python train.py --dataset="telescope images of galaxies (Galaxy Zoo DECaLS)" --image_size=64 --grayscale=true --horizontal_flip=false --conditioning="class" --objective="flow_matching" --targets=["spiral winding"] --logit_normal_time=true --head_dim=64 --shared_expert=true --beta2=0.95 --shampoo_beta=0.95 --eps=1e-08 --max_precond_dim=1024 --adamw_lr_other_params=0.00082
Rows from block 3 of a small class-conditioned image flow-matching model, named by matrix and row number. Rows with one number within an expert belong to one neuron, the router's apart. Each number is 500 + 25 x the weight over its row's rms, rounded and kept within 0 to 999. All counts start at 0. Numbers have three digits each.
Before each expert's rows are labels from the 100 images, of 14848 (inputs lightly noised), where the router gives the expert most weight on average: "strongest on" is what is common among them. Only what is clearly more common there than usual is listed. The data: telescope images of galaxies (Galaxy Zoo DECaLS).
# router: slot weights (model.blocks.3.mlp.router.weight, 16x384, trained with AdamW), inputs 0-127
# gate: expert gate (model.blocks.3.mlp.gate, 8x96x384), inputs 0-127
# up: expert up (model.blocks.3.mlp.up, 8x96x384), inputs 0-127
# down: expert down (model.blocks.3.mlp.down, 8x384x96, transposed), outputs 0-127

# expert 1
strongest on: shape: featured or disk; edge-on disk: no; bulge size: moderate
router.2:494464480513465456516523492512527499537473500505495507490515503515479488461438508521496497471506520492474497556507480501513500533472464499490511538466480479513514520483510519503523526533528501516510481492530505471478549502523553496532468458519513500507464537507468497475465515486520505479506468471522522496491504497503454520489439488478517464465498509501526482499435454509486484512501
router.3:492466514492465429489516504490535496514483483513502485507486469563490540476461506505534477520507570500517475522533441502508486553470502499435520486465477521516505529522495511531523501486527504515495497518509516515502477486507491476524504478482546506475523487511532482512486509470492516536508512482491484520546473497478549529511493518486525507486492483527537504505449522504481492477493
gate.1:466469524512520481510483505507486538505489567562481476473544504508504478473522452479487481480479488478551483514533490501529520522505501520504555509465501495524491498509487510469575468491530516466484491498509514480497494455452482520488529472507491493454505479540478457480487504494470536509492512532523499491528502493539512504533512472511468557508501457475501515501499497530499474497458
up.1:524531509467469485506518506503546485513526490451490525509464487508467523554497528510484530500531518463504493526474527523453477479482542504458458483521458521514524528509538478499427500486452491522516497534498518491505506552498517502538490506485503535483478528489520508506497502542532501502504474480482520470509475519461480515500494557522539474470484532522504494484506505504501522509531
down.1:451527477466487540543535510485497543479482528478537535498508542489517499494516518475515466481487533470451500476513468502548528550519478491543524527513516505524514512500533532500460487502497502475466546521456503456550496508497527491502490519498506516514458512478510479544500476526535451522463510514462480505501504507491483542483512495515508533480498532525484514500492489477496467525527
gate.2:459539540512549477498459482506476515499468469504494507507513470496509465495420485555541496500468566493501527479510455525513488491434500488458495499508493434503507535561514492508560513497513517474496467505459489537547501504543511482471503508534509497545534510504515508470540511490527505505503490492486488517469459478479527496511475509525506499533484488492516474515505490482500537510518
up.2:441470540460491527492522486488507503533511500502499481486502502509532508521500469526498496488500524535530532472500518527463497482523519508507519498505494487466480501586462502495530513500465482509480453490440506482535462495550481488447533531462462515521521521506475465512514464537553517535514534519515516492434471510522504479473453535497508501484525496603482498499479534489517490552520
down.2:507510488538500442498510534460511499488519506468491470479439459529469535496566525456502494532498518519505485489457474522523482492485513496484500462532502482499435493491481527480498485490510491512466463527491498453531533509475457513503507444463510455472477483470489542465498546520504540477468523485507503530533500497500493466475511510518498513508513488496506499508496532486476518477494
gate.3:521498514481519510491496529539525497482534507486518470481479473535510498488500507502545509508512530511528489448493498527488506504516438546524476522465496489491479515530498508522494508485518501474459489491476520513539469530501477481504538504589522516541468493503486476500526497513474556473538498547546518490539522506502513477531488476513462485494514510464492476493495518450504552513509
up.3:489490494526508501494499495501458513541492454509486537493494531514493490536522496528426493477510466479486519504536505476498497492491535460494508481507509491529497509456514485509495488514505484542506494499497512500478525470503511508487472509455479497469520502501510503515483535506567462528474497458444472502468492523495488526483528520520531542526479492536513539514515439554485497525509
down.3:496504502534484459507535499542501525477557494502530516527484489505477497498493453533460479508520506525482511494512463516485505487516550450470469495468520470485485529528493550476502472510498493496500509510522528480524506497495483499472483526507519524507487515499477506516477500524492513532508528507529542565476483477502518540483487536531467552480486478490485491449547509512473470533491
gate.4:549477474512498468493510543495487503512513521506498571529481481502509463510505511492516495476511518506540490461481553516491482540503483485497456489480494493475505496488494499489502483480492517480509481499459516484530516477514494528507504498470489475487443508530533464489477466491501484516504507456528495439510479494485532481503506523539515506519530496498526505461503526491514530501520
up.4:527554520512484531507501460466506535524473436523508444487530526487504509481491516494486490528472501478537510526524527481512542478481473562524535531481456459500521521453523485502471468469476499530495504485514504468511500459471507503502488434503497527514515533517441512503509523551516514499539512530523468469508507518519495526532518514476528533511493516523495493528519458491489512512509
down.4:493547507520523514467562494493514525526528502499476489463510505487482493501538470504489493517502493482494488497505470448567488492484575503469466453491502491497482521511527504521481447545494510498451511478485505508492501452492478486495502488526518494492504487523520471468514492514491511451529502525461505502527522473488471476462542521505494537490461590511453503557514508523500505553495
gate.5:520459487526489534470535513507481476487499546484534521483484488491499495523515519479474503547456520495465532492516509493505512508544471523483495526481535508498485462489492447508537520461539505480481497488498468475521476504509520517485483520485468457508490507505506503510515510469491481478486517508459521507529487465483483514450480490481539520478492505492483512494494558479475479491508
up.5:470528514430476468528488505499488496492519476537488477515497528516498497437470465527507485473529483480558454494483510519513476506496538483502507494521476538508503524499530537493488500545463483500494487502509526489473500505480480478520500474509537522521504466487477530492507453534524476532514488498555489499474532506515510493573521513529481487544505497531483489469518440489509521533468
down.5:523463503503499572541468531523516461533513461504510517483491513497482510495478504487518501499525485479502479491532478496495510503483546488516495534489511467511515477504514493510482481471472546488553507495526498465489512513481485519464463498527466527501473464515522511500530536528440532522520508517485520529520471489498495502474449521441503483524507584473484530580522501477515528492468
gate.6:500547517513476484504513515487539525489494519462499492503488465543461485486524488510469477475489482504536473504509464518518501484468481514518540488501525521522496487510503451490500499497497506440500470504505520519520497515497484537518510495510520518524509486551505420498492497477535485483540499467491472502477497504493485502493506487496506477485489475517494477462486495506503531517511
up.6:510518509505564493523520486507530565529505514504501513517495452512538517514513514507503491502515502476483479426526525483506538472488479494484516509511504529527491504525509521464479521413480526493512498509498510512502512507488516530509503497530476524514505499513494476510530542509505550471512495510491508455498518504497499495497476502525508493514548428506548516524513517480487502530551
down.6:527504477510517513521515490508479508483528513530512490520514505519501553537528550484470452500465502481474497505510501491501517500529451468468521500522513531486545476476509531488475526494473486485509505477543514507456451535503479492503492513518498523487507519501519508524514461456533482549494462502515483511438516511532501477481458505521464520482492479495496494501502460506497530473486
gate.7:490512513474472489474513471450513517499508571507469472492507492526507502462488489504529515565549488487502457500488490447494496481528505436517451479481506459501497483536517482497472464483468493489471520508498525516449453495483512518486501508479521513506490500470482482513499537489494506531525469478530484521481525537473510523460508498484461469516482479493465505515519493516508528493493
up.7:497506495449442480483538482486492500518501549501451461494511475515500501469493510513523514518540468452481470488472501463458497484567532452521474523498513471502517489547501502495464492512484498494458504514484507502460471502479537495474501489465536526490507483469471472521505492480522514503517476476530512527492542535463517517480477499479466481525484512453490493512515500531498521538510
down.7:525509497534457501525464485499503498504501455523537522502475531505511478461534517501497498448529532525502504520503490470515492502515478571514533484507482544464496479469450482480497523493529525463493538482430516508434529516489487568542494435477541497517472493483505528513511513531492548515499499484513478499492490534509499508496497493481510529513475545499473542468496474459509504482519

# expert 2
strongest on: roundness: round
router.4:474511519501518513489445480455480516504491506492541510501445454515485496504453513522512549493510545462527511516515524569483486521469491450475490501471517499510466487503501470538523518525514511495504497527489512489510531486540486523542510480509478512520486464501498534488501492498503524490492503540470517516484500434506493495523494534464519485495516481479495457511469484450497516496509
router.5:496470512491468474522513523506538512479482463486468485522464511511500448531513489495504489496548502516487482502563494486478468560465484502483538504482541504521507535486458494477493459500448539455510502500493506496514482527540516485494499513526495480485487501557495527491504500464518456514523488556498517555509488392489513473483491521501489489503509480471524479497513505482545483513505
gate.1:498496480490439470497496506460459450482488490464508510501490514502519502498454478507502502534496464513443519538516500501486519494530513501507545528517486495511496499522500474474486519556545466519497528471488498496488498463516526488506510476498493512501482521497474499508445497514469480503509494478474473458458517476531512504484529404476503497507513514500504494464551509484509500484502
up.1:519519493500430492484481504440471463499489496467501511493479488499549514500461470507495504519519486520439482517504491507497506504532499494519518513515493491490493503513487467488483515519561459497513516480487506490493501478512536507500490484521495526512453523487491506475450499507481475501520500466475497462471521451526515492490521423475487499520523530517509499489525528509509525481497
down.1:459529482561558540475494541490513491520465478472478456503497544494502490503535473471464543465505542502487518538494484486515473522545530480496527481508503507505490453480513476526507463550507516439504475491464528563480488482522537509500505493498488483487522529504481492482487552506508531470488483479474530452495473506538482508520537484506519501501484476544506497490468517486469496482509
gate.2:514534446457521529494507521534495515470535524497517560487523425510538489521503538505518493516492500487520547514498465483488482484535486515507418512529522543509522523556462501504519525505485444452498497510545500482510497490528487509487533500521506473488449528505503499483542516496498505508498482477485464531503484510458476504535482519487465499497517492546487482505501521452493483501549
up.2:476450512516468501518464491464469469552474518532508482532463461493493518506494467491527481513518503515462466433484532512504503483508471470490514511509470510486517533437503496467542520447485511457572473465467484527493504509476490496492505509474512505526522501488501536503520503515487506474485509507496501484495516484514520469484529584522511482526503463459495490490521519503508510514509
down.2:517495509506515483526519537503511484458519513476513486504510494496489492542502513494526491533499498446472493522491493490476477497512474554528474471479482507505518505504513469510520499435489467476551484490551479511495481492482534505497522507481506465491528526489482564525486404494506507510501481472499486526532513509476511496465498513558524482483498502516477473564488541550516512511508
gate.3:487433494532506496514508506517504555503519532521506505496477449516490494488465506511516488506546522501463486537493480537532542489518471486510520465473518500518487507513488486507473494570494494491508540512463496493480485526502513519478503452507512554453506516484510492504524512488525488534475506534473463498508469481484522490490508484504495450490500488504526490499539467492483499498541
up.3:464484529523507505514497514488515555517489534494505510501499425495487511493466511517547483516533545503467461578490500522521529524516446489513517491487547520486486522526482467507473496577471483501499539537481517505469496521487493534486502447502520548476491512486491507497523491508524531543495505507477489504506479471480525506498497497495506464482515467515507496513519474476494479494513
down.3:510442469488498488469512505503493499497465411511473480494531505496506521483534459490508521493477482471538504523501485540484500492516518502496501485504497486466522463507500522523515533489510504554468554496487515515504495493540494512505514451517450498499485536528556452484498534494478515491523498471501511463516523478500519480524512456488476483501508500484496503561488519509500555522491
gate.4:557509435475519491494531518496485469467521505508455530532466488512487526466491549498519511494505498543499511529527500474489469495517518492505446505492514508474490520520530495541503502554511486585513481512510509495482491479498470498460520553512468476498504502520488469478457524512472493525509512468482476494500487500527506497471535489514470504496498458495505496537502509492490541534486
up.4:486481534524483530531480494512505547510514495514518475468497540495514466527476464512510496507482480430498509473483507523511522493474465501493545488490472506503498476494487525469477487442467555426496516474486485487491516505509541515521509479493538513494530485499511578490513483484534512487497491550505515499514503509457495499522490494475540505537484532481505508464479475535510480470500
down.4:476525468471493446495510515562464453500526505492517492512501575518515477519528512546515475510502471481493518479490519468483520537501477470471531478535513456488495543523527480509521487491497534494488527474520471502512477478526490471462482514489498517481486509522510521473494478515507465511504500491536523481495506487503459514521480512533518468491464475529454494584494509501487524477460
gate.5:502482506474467460524540474517474481512492503492479446497422550514530495459506503496434499512521509490482507516492491530490473495537498556492610486491456517503502487515536492491535479544518521523449485484488496468478523515482474517499501518488509511503496503515466465516521482529543492480485505454504477495551530514508443536509479511489507513485483499493494507519517517511503497491547
up.5:502468500517534539480482531508492495459522498507507517501567463511474504535486510515515488451500510510527539500493514454500523499477515425494397496511567525465493538507454498522477524457504481465551497512478491518513503493525512492530485457499506508505500509491549533500493514497488475510503478537487515512476492469514547475505522479482510508548518497521493477489476463475511499513465
down.5:485486508482483493480513465477497523510498471504495528487486590458490511474506529521483500495500515490486471540541506495517495528456455480484503494481532509517537534494532517491550484509494522501444498513485490498497484493497514507527480526509493513511516494514483546504487492497497480495502497512530510495482543469504499517457487476483461492508465488518477515508500537479499512541469
gate.6:545466499495532502489523488492488494510515537482516512492535548502551534480515521498434518510506503534531498454519499457499524478480533473507542492522509533488493500534500508513528496509490484497485511486486510465536511469508476446519481559464498475514504503515481451514548510495512515500494525485454459454501511538500493503498521515517489503520474509517483532498472496546484496494509
up.6:470506494495456488496516515516492505468502478508488469493425463485472457490469489509529493479485505482433527567500509524517484511543479540502508508487492455519515523486510512518470515559473492532531489503496485500450497536488532529509522466512502487486503513519503550512451468493485475508485475528516519525537498480502513488484473488492508490499531467477512469513514486463524486521485
down.6:477525525550527480508439482497530528534490446493483480525486481522493513514509479503516496491516493498452491527513475545487518505491511468530521491525497488486505491530536491479506510529497527572501497497544476515498511547522523471499491519487502467525491527520494480482511428495498505497495489504503488480493497454508507519483546486495478503489476501498519560512469491475481496524492
gate.7:466517482504469478507515560542509490513484478507494479495456532518500525484499530457489505506510517524499511509517463517481536502453574504489492507475495452522503479548499465558530474448479462525483497507503535472506475496518507496511522495499502541513521488541494497503534479485516518518512509475530521515497521520515476541525529508481541491497500455503472483464506486535492489500541
up.7:448507494492455485511515561532520471501498487504517465493477532496508502504549531480508508482526525519521525521514460512491513520449566512485502501485515444518520498549505480558532489460511469523518490525511521486487450499517497475519495498502502535543511496553493512509520473482507493507504490487541502498518497509511478523519505493503551495480525451491460469499488509506486508485544
down.7:613532491437524484514452509500513501509504484498535499532462503537486461506499478513504511468480517524541500492488519477484476488536488504532477563477434532497475500512502486491523473514495480513536464479498513484482510540500488496485565525498525510470515484480510521508484573500485536525481498475554477503535481496499471493495497471519516501482502517502482462473531465476504491491573

# expert 5
strongest on: roundness: round
router.10:495491489501513508499504461480496527518462514506551455507467508519495515516479499542484504506473500484540470508513480530498504512456494544470495466522486510527503517446502489475536489484533534532479501525492476504516502487516531500521543490447495497513482514467532473481456520510477537523471492470517511472495470504468492574509467506517462518500506503525491508499504492492491521487515
router.11:494462512528481513537525494489477503538489541541485471499482511458491540479500489508511494498528496504558459482521495465481488486481505546483439473512504523474491491490518505427557452550529542515529443466486487510478477488472507542561537488456466495484523477496502517514490482524511464532514484504505495486527485532492458538521458483561492474510485503499460552478478503545482485506526
gate.1:511510504480498511510514479516517461479496491495464511515481554480532511507508484494430513513494483522484469542503469481491498528515526489517514538501483483530477480491515510455523529518496476436467497522550470537484444496544484495477513512535488466502561496527515460486523502495504471517506527462489492493501503525548466531509489509516487510509509490507469494497501538437489452458519
up.1:543537540452534458486485490531491481515516503478509508487537573489481482438473493502500496529497484454506485476491503490469510512502528542491486506489530487547529472494512509498473536571503484393473485543529507527538457505544513504492485509514469529523515471467501489485512500466534499501543502504477484547481505508517496506484461506507510499456523571473541513481476517426488514511472
down.1:522518506479515470484500493507499452511532545513496446493471465499466514502456490523468507498519520486485499501445524513509501456527512503480478426473476492509518475497501539451515455482502506480478514489505488482497495490504491511542520493485508486492481500517475502521462453513491488489534475515500501524527499536463512535457514461521519516491482540491532481558484447504522446475488
gate.2:466502503514469445455526515473493487499471504508528508511505531526478493487516512497504482533517479522502484533455487585479514484531513483506500496505506530458482507482446483502466474516513524505496466492520476512493491491484511556473480535495494494519492501498478523505491510494506501527503529494525509548457502508488465474515494502480522498470546478476506494490489512474497532474503
up.2:492471431521545516516465491501520499522491507437484487495512468495522491499543500537513488469483526468531477431510526457477497503486465496488476511526539435537517504532522503534462536466472525449517518518452538528504491525524539480473486482495476522535488498491498490488467480491461497485494522516467513523470528475507503487483505527557478455484460537518507506501513501498516476519493
down.2:469526514464508429468498502519504524489511489508447504508497537482504435513530522521509497532488497558476500506500475486491468483488535529507432494512488500455488539502506479535511508532510523499502502498530482511495469496510527502492502477537534490510483474500516520460511445506477497517457512518531511478509475443542483484503474493434501449502499470503502443512482459463487533485473
gate.3:468580511478500484544542522547532523496493490561544456518494466517552495484529513503500516455496484508521543488501478491494521484463523507503525471496500477485510487516485509530494479489467488494435534550508461525519540508502468503487489478502523486522499464499503535466515508457512497492499500513551483505463514505480468483478486499497522482512470497485498535532503484496508512500494
up.3:512414483514498507441458483465491500517514527473459530484510534486454523528489508499495507550503486501474468518498548521508472503543452492507448510508490482521482504469523499464481511507543530520552498455495523484467472507512536501507516508528489498485509530520522440524458501516494524503491524506478501480547467490515549526502496513513490501484547513504490463492490511493520461512497
down.3:504517497522483452522479490488482509448504530516510503512481532504473462539510464497557521485473487508475475507495506525467503484481465486502474444533456527475507490460488524515490545508455513483519499473454519510553452491491483483470516479517525466466520441481552500502528555496457499536517517528471512537525516451508518508490472513492482536490476523506508484517528544509467497512481
gate.4:473546504507453455503494472490526510494490517501486482508580498505503498493536497533499527499496492484472509470507512518503533503477546497484530485517536477474529516482494503522504493518453482485464526575470520504503481480522476479516510493489476555478461484513480507466535512503501506505451486503496493419504511506502533516513512540518483503491466498507506506492516491487554532500491
up.4:503513527504501431479524528493547492499515467501497494494487511495534496513503489514506487554508510506486456541502501499456536527513435553501545471519510468511501494486543498478521523479485511515424504536453498500486492490512533513528515450485456525466492503518502504464478519520517494497518490513550474476534492473455460521536500508505525540490493532490476514504496497493518509453468
down.4:488484472464467505522507475516484491525464473494520520470500450516488497500535505512525460468534522500513508492507548468521479491480481495511496498505505533481510500507514519514498498496515499448512463487476489476508486531536508491493535493492469507491472484502501491555515519531491473497499534508519490495549471507529518496474485506459457538478488454502488491471535452506519522512507
gate.5:536495500479514496477447472436482472539490480517489505488461481507542502485481477506547518504513546501502484495477464518541492514506463476544514503502485386494477514512478506483497468519512513520481488510482527503489537510511487486460503508492497476543500479492464548517482489511521482506447495436511535483481529525500505510507508514506546481493535561499447512516471519449556450456510
up.5:477466507567510542493522487511511480512458505491475459540537471497473498501537541503542518508490489508510472537496509510515480530529481474461510520521544534463487515483485555455439512456462526461532508471529513477507508501544484499496535464474505470470511469523511480500499492461502487498490526519520509533457478465490483475467538524509467508495472451524486488494499498518473505506473
down.5:473503489548520541538541485495522520514549480485475523471547497456454516454485504487511502497491476468480528492481484542505506505518468524482503443457487491507510521529476519539532537520501482542486504494442471473534480473508468482482474499525476509510491501505497535489494495523538540494500512495484514523504476478490517488488533517509495473500498446511494471602479500488502505499475
gate.6:539503480428531507446496485459492479506501507509534528498476459479489496488485509469484496448482526473505493502505508486516507478472488496508474507499486483487476475525489491493554520550476500527524507498531524506476517508502478483497490552466472510460532508497504502526493525492503484509486525526508496483477514490519474527497515502494442511523497540468484516501491552548507500508508
up.6:505542463461530531485474502467498518544502493517519526529485465491510499476497509491484513445505497503573508485478511458510492509468451450493473533503496471508498499551516480501467536534477524524483498451531521510440513497494463504492519549470508509498523510466472478519504515515511492505499513518482531496509502505511474525483495502519433514494522546499522503523504570556487483535534
down.6:482519496466500489466433530517516477494511517498527518495492418484500505551520478482503493438523485515511486541486497558474510505536494508536510563499516460498477516533514475496480559477529511466515472472472540496501515460511560507494502483505480487528466479511475467454492542493545495476516510487499495497526540498515496495484517490503458489502474449481529499498482542506499463488500
gate.7:519452467544554521484563520499516481470509478476520497497500510516474515507491487490523531519489459468441517510518471492487520497483528502517521532504527465542459493471504508481516494435461450477481529484500469498511451515500470522512521543503518438534487508490536488488518481499484497498531502515470534549515514488518473469499486487545465471513488463523541552524478534494536491516495
up.7:477549536455464494510471471492492509522474511507481487515486492478522485513490529502486456477510540527538476484499520500516474520512478492488461476503492555447536503515465481485491476568544555511506454520515518524466567501523555494473481465508499565460513504525449507505491496507517520506482506486488473451476499486503504508506503501438517535491515530474470456470517473508467510471522
down.7:502480495496515466510457506491467469482538508525466500499543423512517502534518484491489462459522494559486513503526489465531483480550567511524496526456509474507472510499482458518483472476501516483517487510496482483513467514484500519509460511519466526502490486527494497511494541495534514540494462487514492532507454510505525479479512527518523496481473501529482506524481493551512499512529

# expert 3
strongest on: shape: star or artifact
router.6:499478452512511446517485476556497549487507497469480471507493481483472510513498515547466478458474513538533497510473504506485510487489491497496495454534486517478528479546482498524511528497495481514503515479486453507508526506502499519505501459451505530548472524523499486513497449503471527472501468525542507517543508513502523473513528491522472461547543498475485476504485501463474514520467
router.7:487516517502523509537475468527515488486541503435486471500484501544525522536461498488507453471485510486479528510495505511519504486529491497482528519507535502481526514483558483507516473473487523488488496489486500503543525485497491485514506456496537482476543524521498475497511501460500485494472516499521457531534484506473515521507489492479504497477493443510490484488481499501467492500457
gate.1:508516488513540482471475523475480520531497516534515513507498528485513491515497517503469488471511459474496505501495480515488498521578494517491478475514501504548515509507458506469567492505496504499487499498522503482486477488509497472527536510518493503515461523494503517495476487467542479469512529479511534498522486483470523509485485486495524493511472483500503513493495490446515499490493
up.1:529473517499474511495548525518496518480503506490530549529518463559492504449497471524509515556490533531513469500499491513482495504496443497519433498479536513541503492503501531475446511464480485500476506485539504516520465501476462501521468520482462535507489488515512561484485538488499468481506502454477503496489452473500536527471533514528513488500500488490521477480519527483507479484523
down.1:499546449472498486482475525528499494519514500480515485512486452539504496494498541489478512496491517507526521472516497541477490523498508542511527499511482469511472464507524525506491487590494483459525478499530483509474539545504491475511507529479521554483490485539495453478501464499505526466520525520500511546531492518490516501475482500479501492543477457524525479495507505475511508469497
gate.2:527499499480482479473476484474468516532489540463512510461511528509508460549515506502526529467526508499525482486524501512503489494548475501481490524514512495543525466495488483517492480519463495508518497495501512469499447492523508526501520520490477515453491496524532508512524506489496447485508506478459536501508512456503500485552481503490510498509500563493501457507532495484510482481497
up.2:495549501471489488457538510509499461539511521524467505502533549508478491518537469497474518483546511511525471470499562460511493494497496476527503507513505467528520485508472492481491498516519510520534506485484488469490489463474535503498518494499457472470534473493537494470528490488512443477536509494504488466469483487492482514492488507481532519510477533543493504571553472455499499518509
down.2:476517485446481500496511502503512512484531552534554512517560534473503529463523508517497459536517527500497560517465523474512500502514532483466473516502529511503482459492507536536510525520512555450548496511487475460472543506513490522518502511488513453481535467491534508561501518492518502498508503485495511495458490525525526508503507520495533564490493443500523452544463480493489492458518
gate.3:442479507491506549566492515552503487461467501469463490512506526513458461506436494499490499460505490495506535452519504513494507514543480506468454511546518560525495465529502523505575481444510501509494468545491492510505491422502537475481466471484518451511491475467526511491470484491501459511486498499498509501494528499463511534489472484500484511505512489465527523472460495506533459468504
up.3:465489491496515495514470509503511494477483500484468495502535486462497528503454478500525491484518499468483512515492493522509491469489516475494464483497520568531481533473513514468520499477521508529508507533440460514477476504525539481470546489543502459475506472487523492502499462461503520489511512481483469495532538520508557515525462513489502517499502489552526489474480520489527509501491
down.3:528521521478541482534525510523523480508519496531496512477484487522501512512499474500499477491516516443462506490450472501537493483475456495490456489481478509472511518497529517465461503520482547489460526491480504513545458470466531502515505489499538493537467494496442477489492534477463512491513494495514444452537502510520488506522513512507467532499508536521482522489515508541478551530527
gate.4:505515465505553474515512490539485518545502513483521487499535530511508508468494465482521488506483523506540517505501492515500490535484523528469524500518471503503515499473551519519529467559509450486457518471480548507498445489513532494517506500556526483576462496519487450499481550498486503505496520535520487525539542530502507539490513476515493491487521494501537521515498434462491506517435
up.4:488510541545538483483529504526494503540455464485498514502512466533481477499511459505474519489492471465506506507506543531496497532486493530476494538532527480511508495557492538505541428552528495485492428539484543525477450515500551505457477438496467478533509496497512530504487509502531452502519488493478500486506501493498439459509443501525505512496543497485520489498476464524485493465500
down.4:501528526506505507490510498525486507530498505504519453533505498475523498436495491505514475507483490476524475522492509466488548441521538491549502558531512483498525476445504471492491501531491478542455500526489538462476488501510491492506502532477511525552503508520488466481522482498468502506537498495495486525488514529470544509513505478532442508537557490540505467546468510534514494489505
gate.5:480499477495495479472487551476467508483524476515471522506481530473548529506486491510514493465509492505526467511534522454512483543485494505476523487539484480513502520476478498515514482517555482491518529491549492517532533532495489504471525502495489463450518509560490485511487492521500510525445472500480528485480510509495487463514483490530502505524461500441505500465495542509524499496507
up.5:506492512513490519527517440524520490498479504515524485486518474533455472492496489507477490508486504493518534493485481545495509465544497491510489502480520514494481460533547488472476536478436504527481473514475523464477471480503520499526479516480515549531470491440540526480491494478511513496531523491495453535491484477496518535515513525473497509486531511545497521557487435483504498486509
down.5:448481501518505498492511509537463504521485464500496486522454493523457533497522499464527495549461487491506484468478496528475531493494464552491506539440477481471471512460511530470525499507507485519537468533494500527548480526526492524492470482520466498474524507543519466492489505541493475519514498488505509537465521486473453542506498543464505488495487517513465544524505517522500487493491
gate.6:498465504530477506514551540517511518487435509462505469514505436490493532514514471503465504520499518508472456516506444528511494505474513504488493513508488511562521494483494522519460505525485491489532507509471492472491494502486482480477517444516481444513545495527511511484489497515509455457499491484478491557464473490498519495469542536522501512504514540525535468534437484534476491449475
up.6:535527511510505488507512502526484521543505502518538487485471463524462491551490529515495535495428499516478511496490486556489506473465478498487427517540486474496512492549500526509460497457508484499501497482499525495501479454450503479529529400504500459499497501534497471489508498527528468488479514500483505527487482507508463443498565494523511486494452504502525466541494465539486499503500
down.6:504544512483476465492500508511513493485559509507531518530466492466528527496505525477514502523529520526473520501473530539494541492474513500490550445481493519477507475516520505511520517461463475469493521509491484531559486492541482495522463523524573499515478519491504504488495520483538463531517503502489519494484499490498513501530495455540526519490512508497560484455492547501500465481517
gate.7:461470473487557519497546517517468507504514460509524530496503469467545508569513509460516522520531497515483517518482502474494458475550528519475494494487497540421477493501490490526499526565513480482501511475499474468498486510516519501508513537476527505493508522506497491522516485476483458526521488522514524490532481516491483495486514465479523514475519518463475489510488485465488482464480
up.7:486487482518535512476497459523526509515505552506545497507499487518490492513534503510546471479485514457497501481477504497535527498435462502500556492503506512493484505525495518490513505482465551489500470518460470548481506505522459484488547533517506506477489488497463533546495508533478496479477497501495495505490465513504494499529488495503515514542462487511532486496490515488487524535556
down.7:518437513547469511514491479481508475477505484497461498493545470470505457458504477517473452490506510522556542504484510448523479519469521497462500506481478487535494496497505499507519563499500521512470529500516536481501459487483527527477504471517497484485511484515527516513482460567495471451474491523460529541519450488461457498487489511502521473518503501511524485486514530498503475446524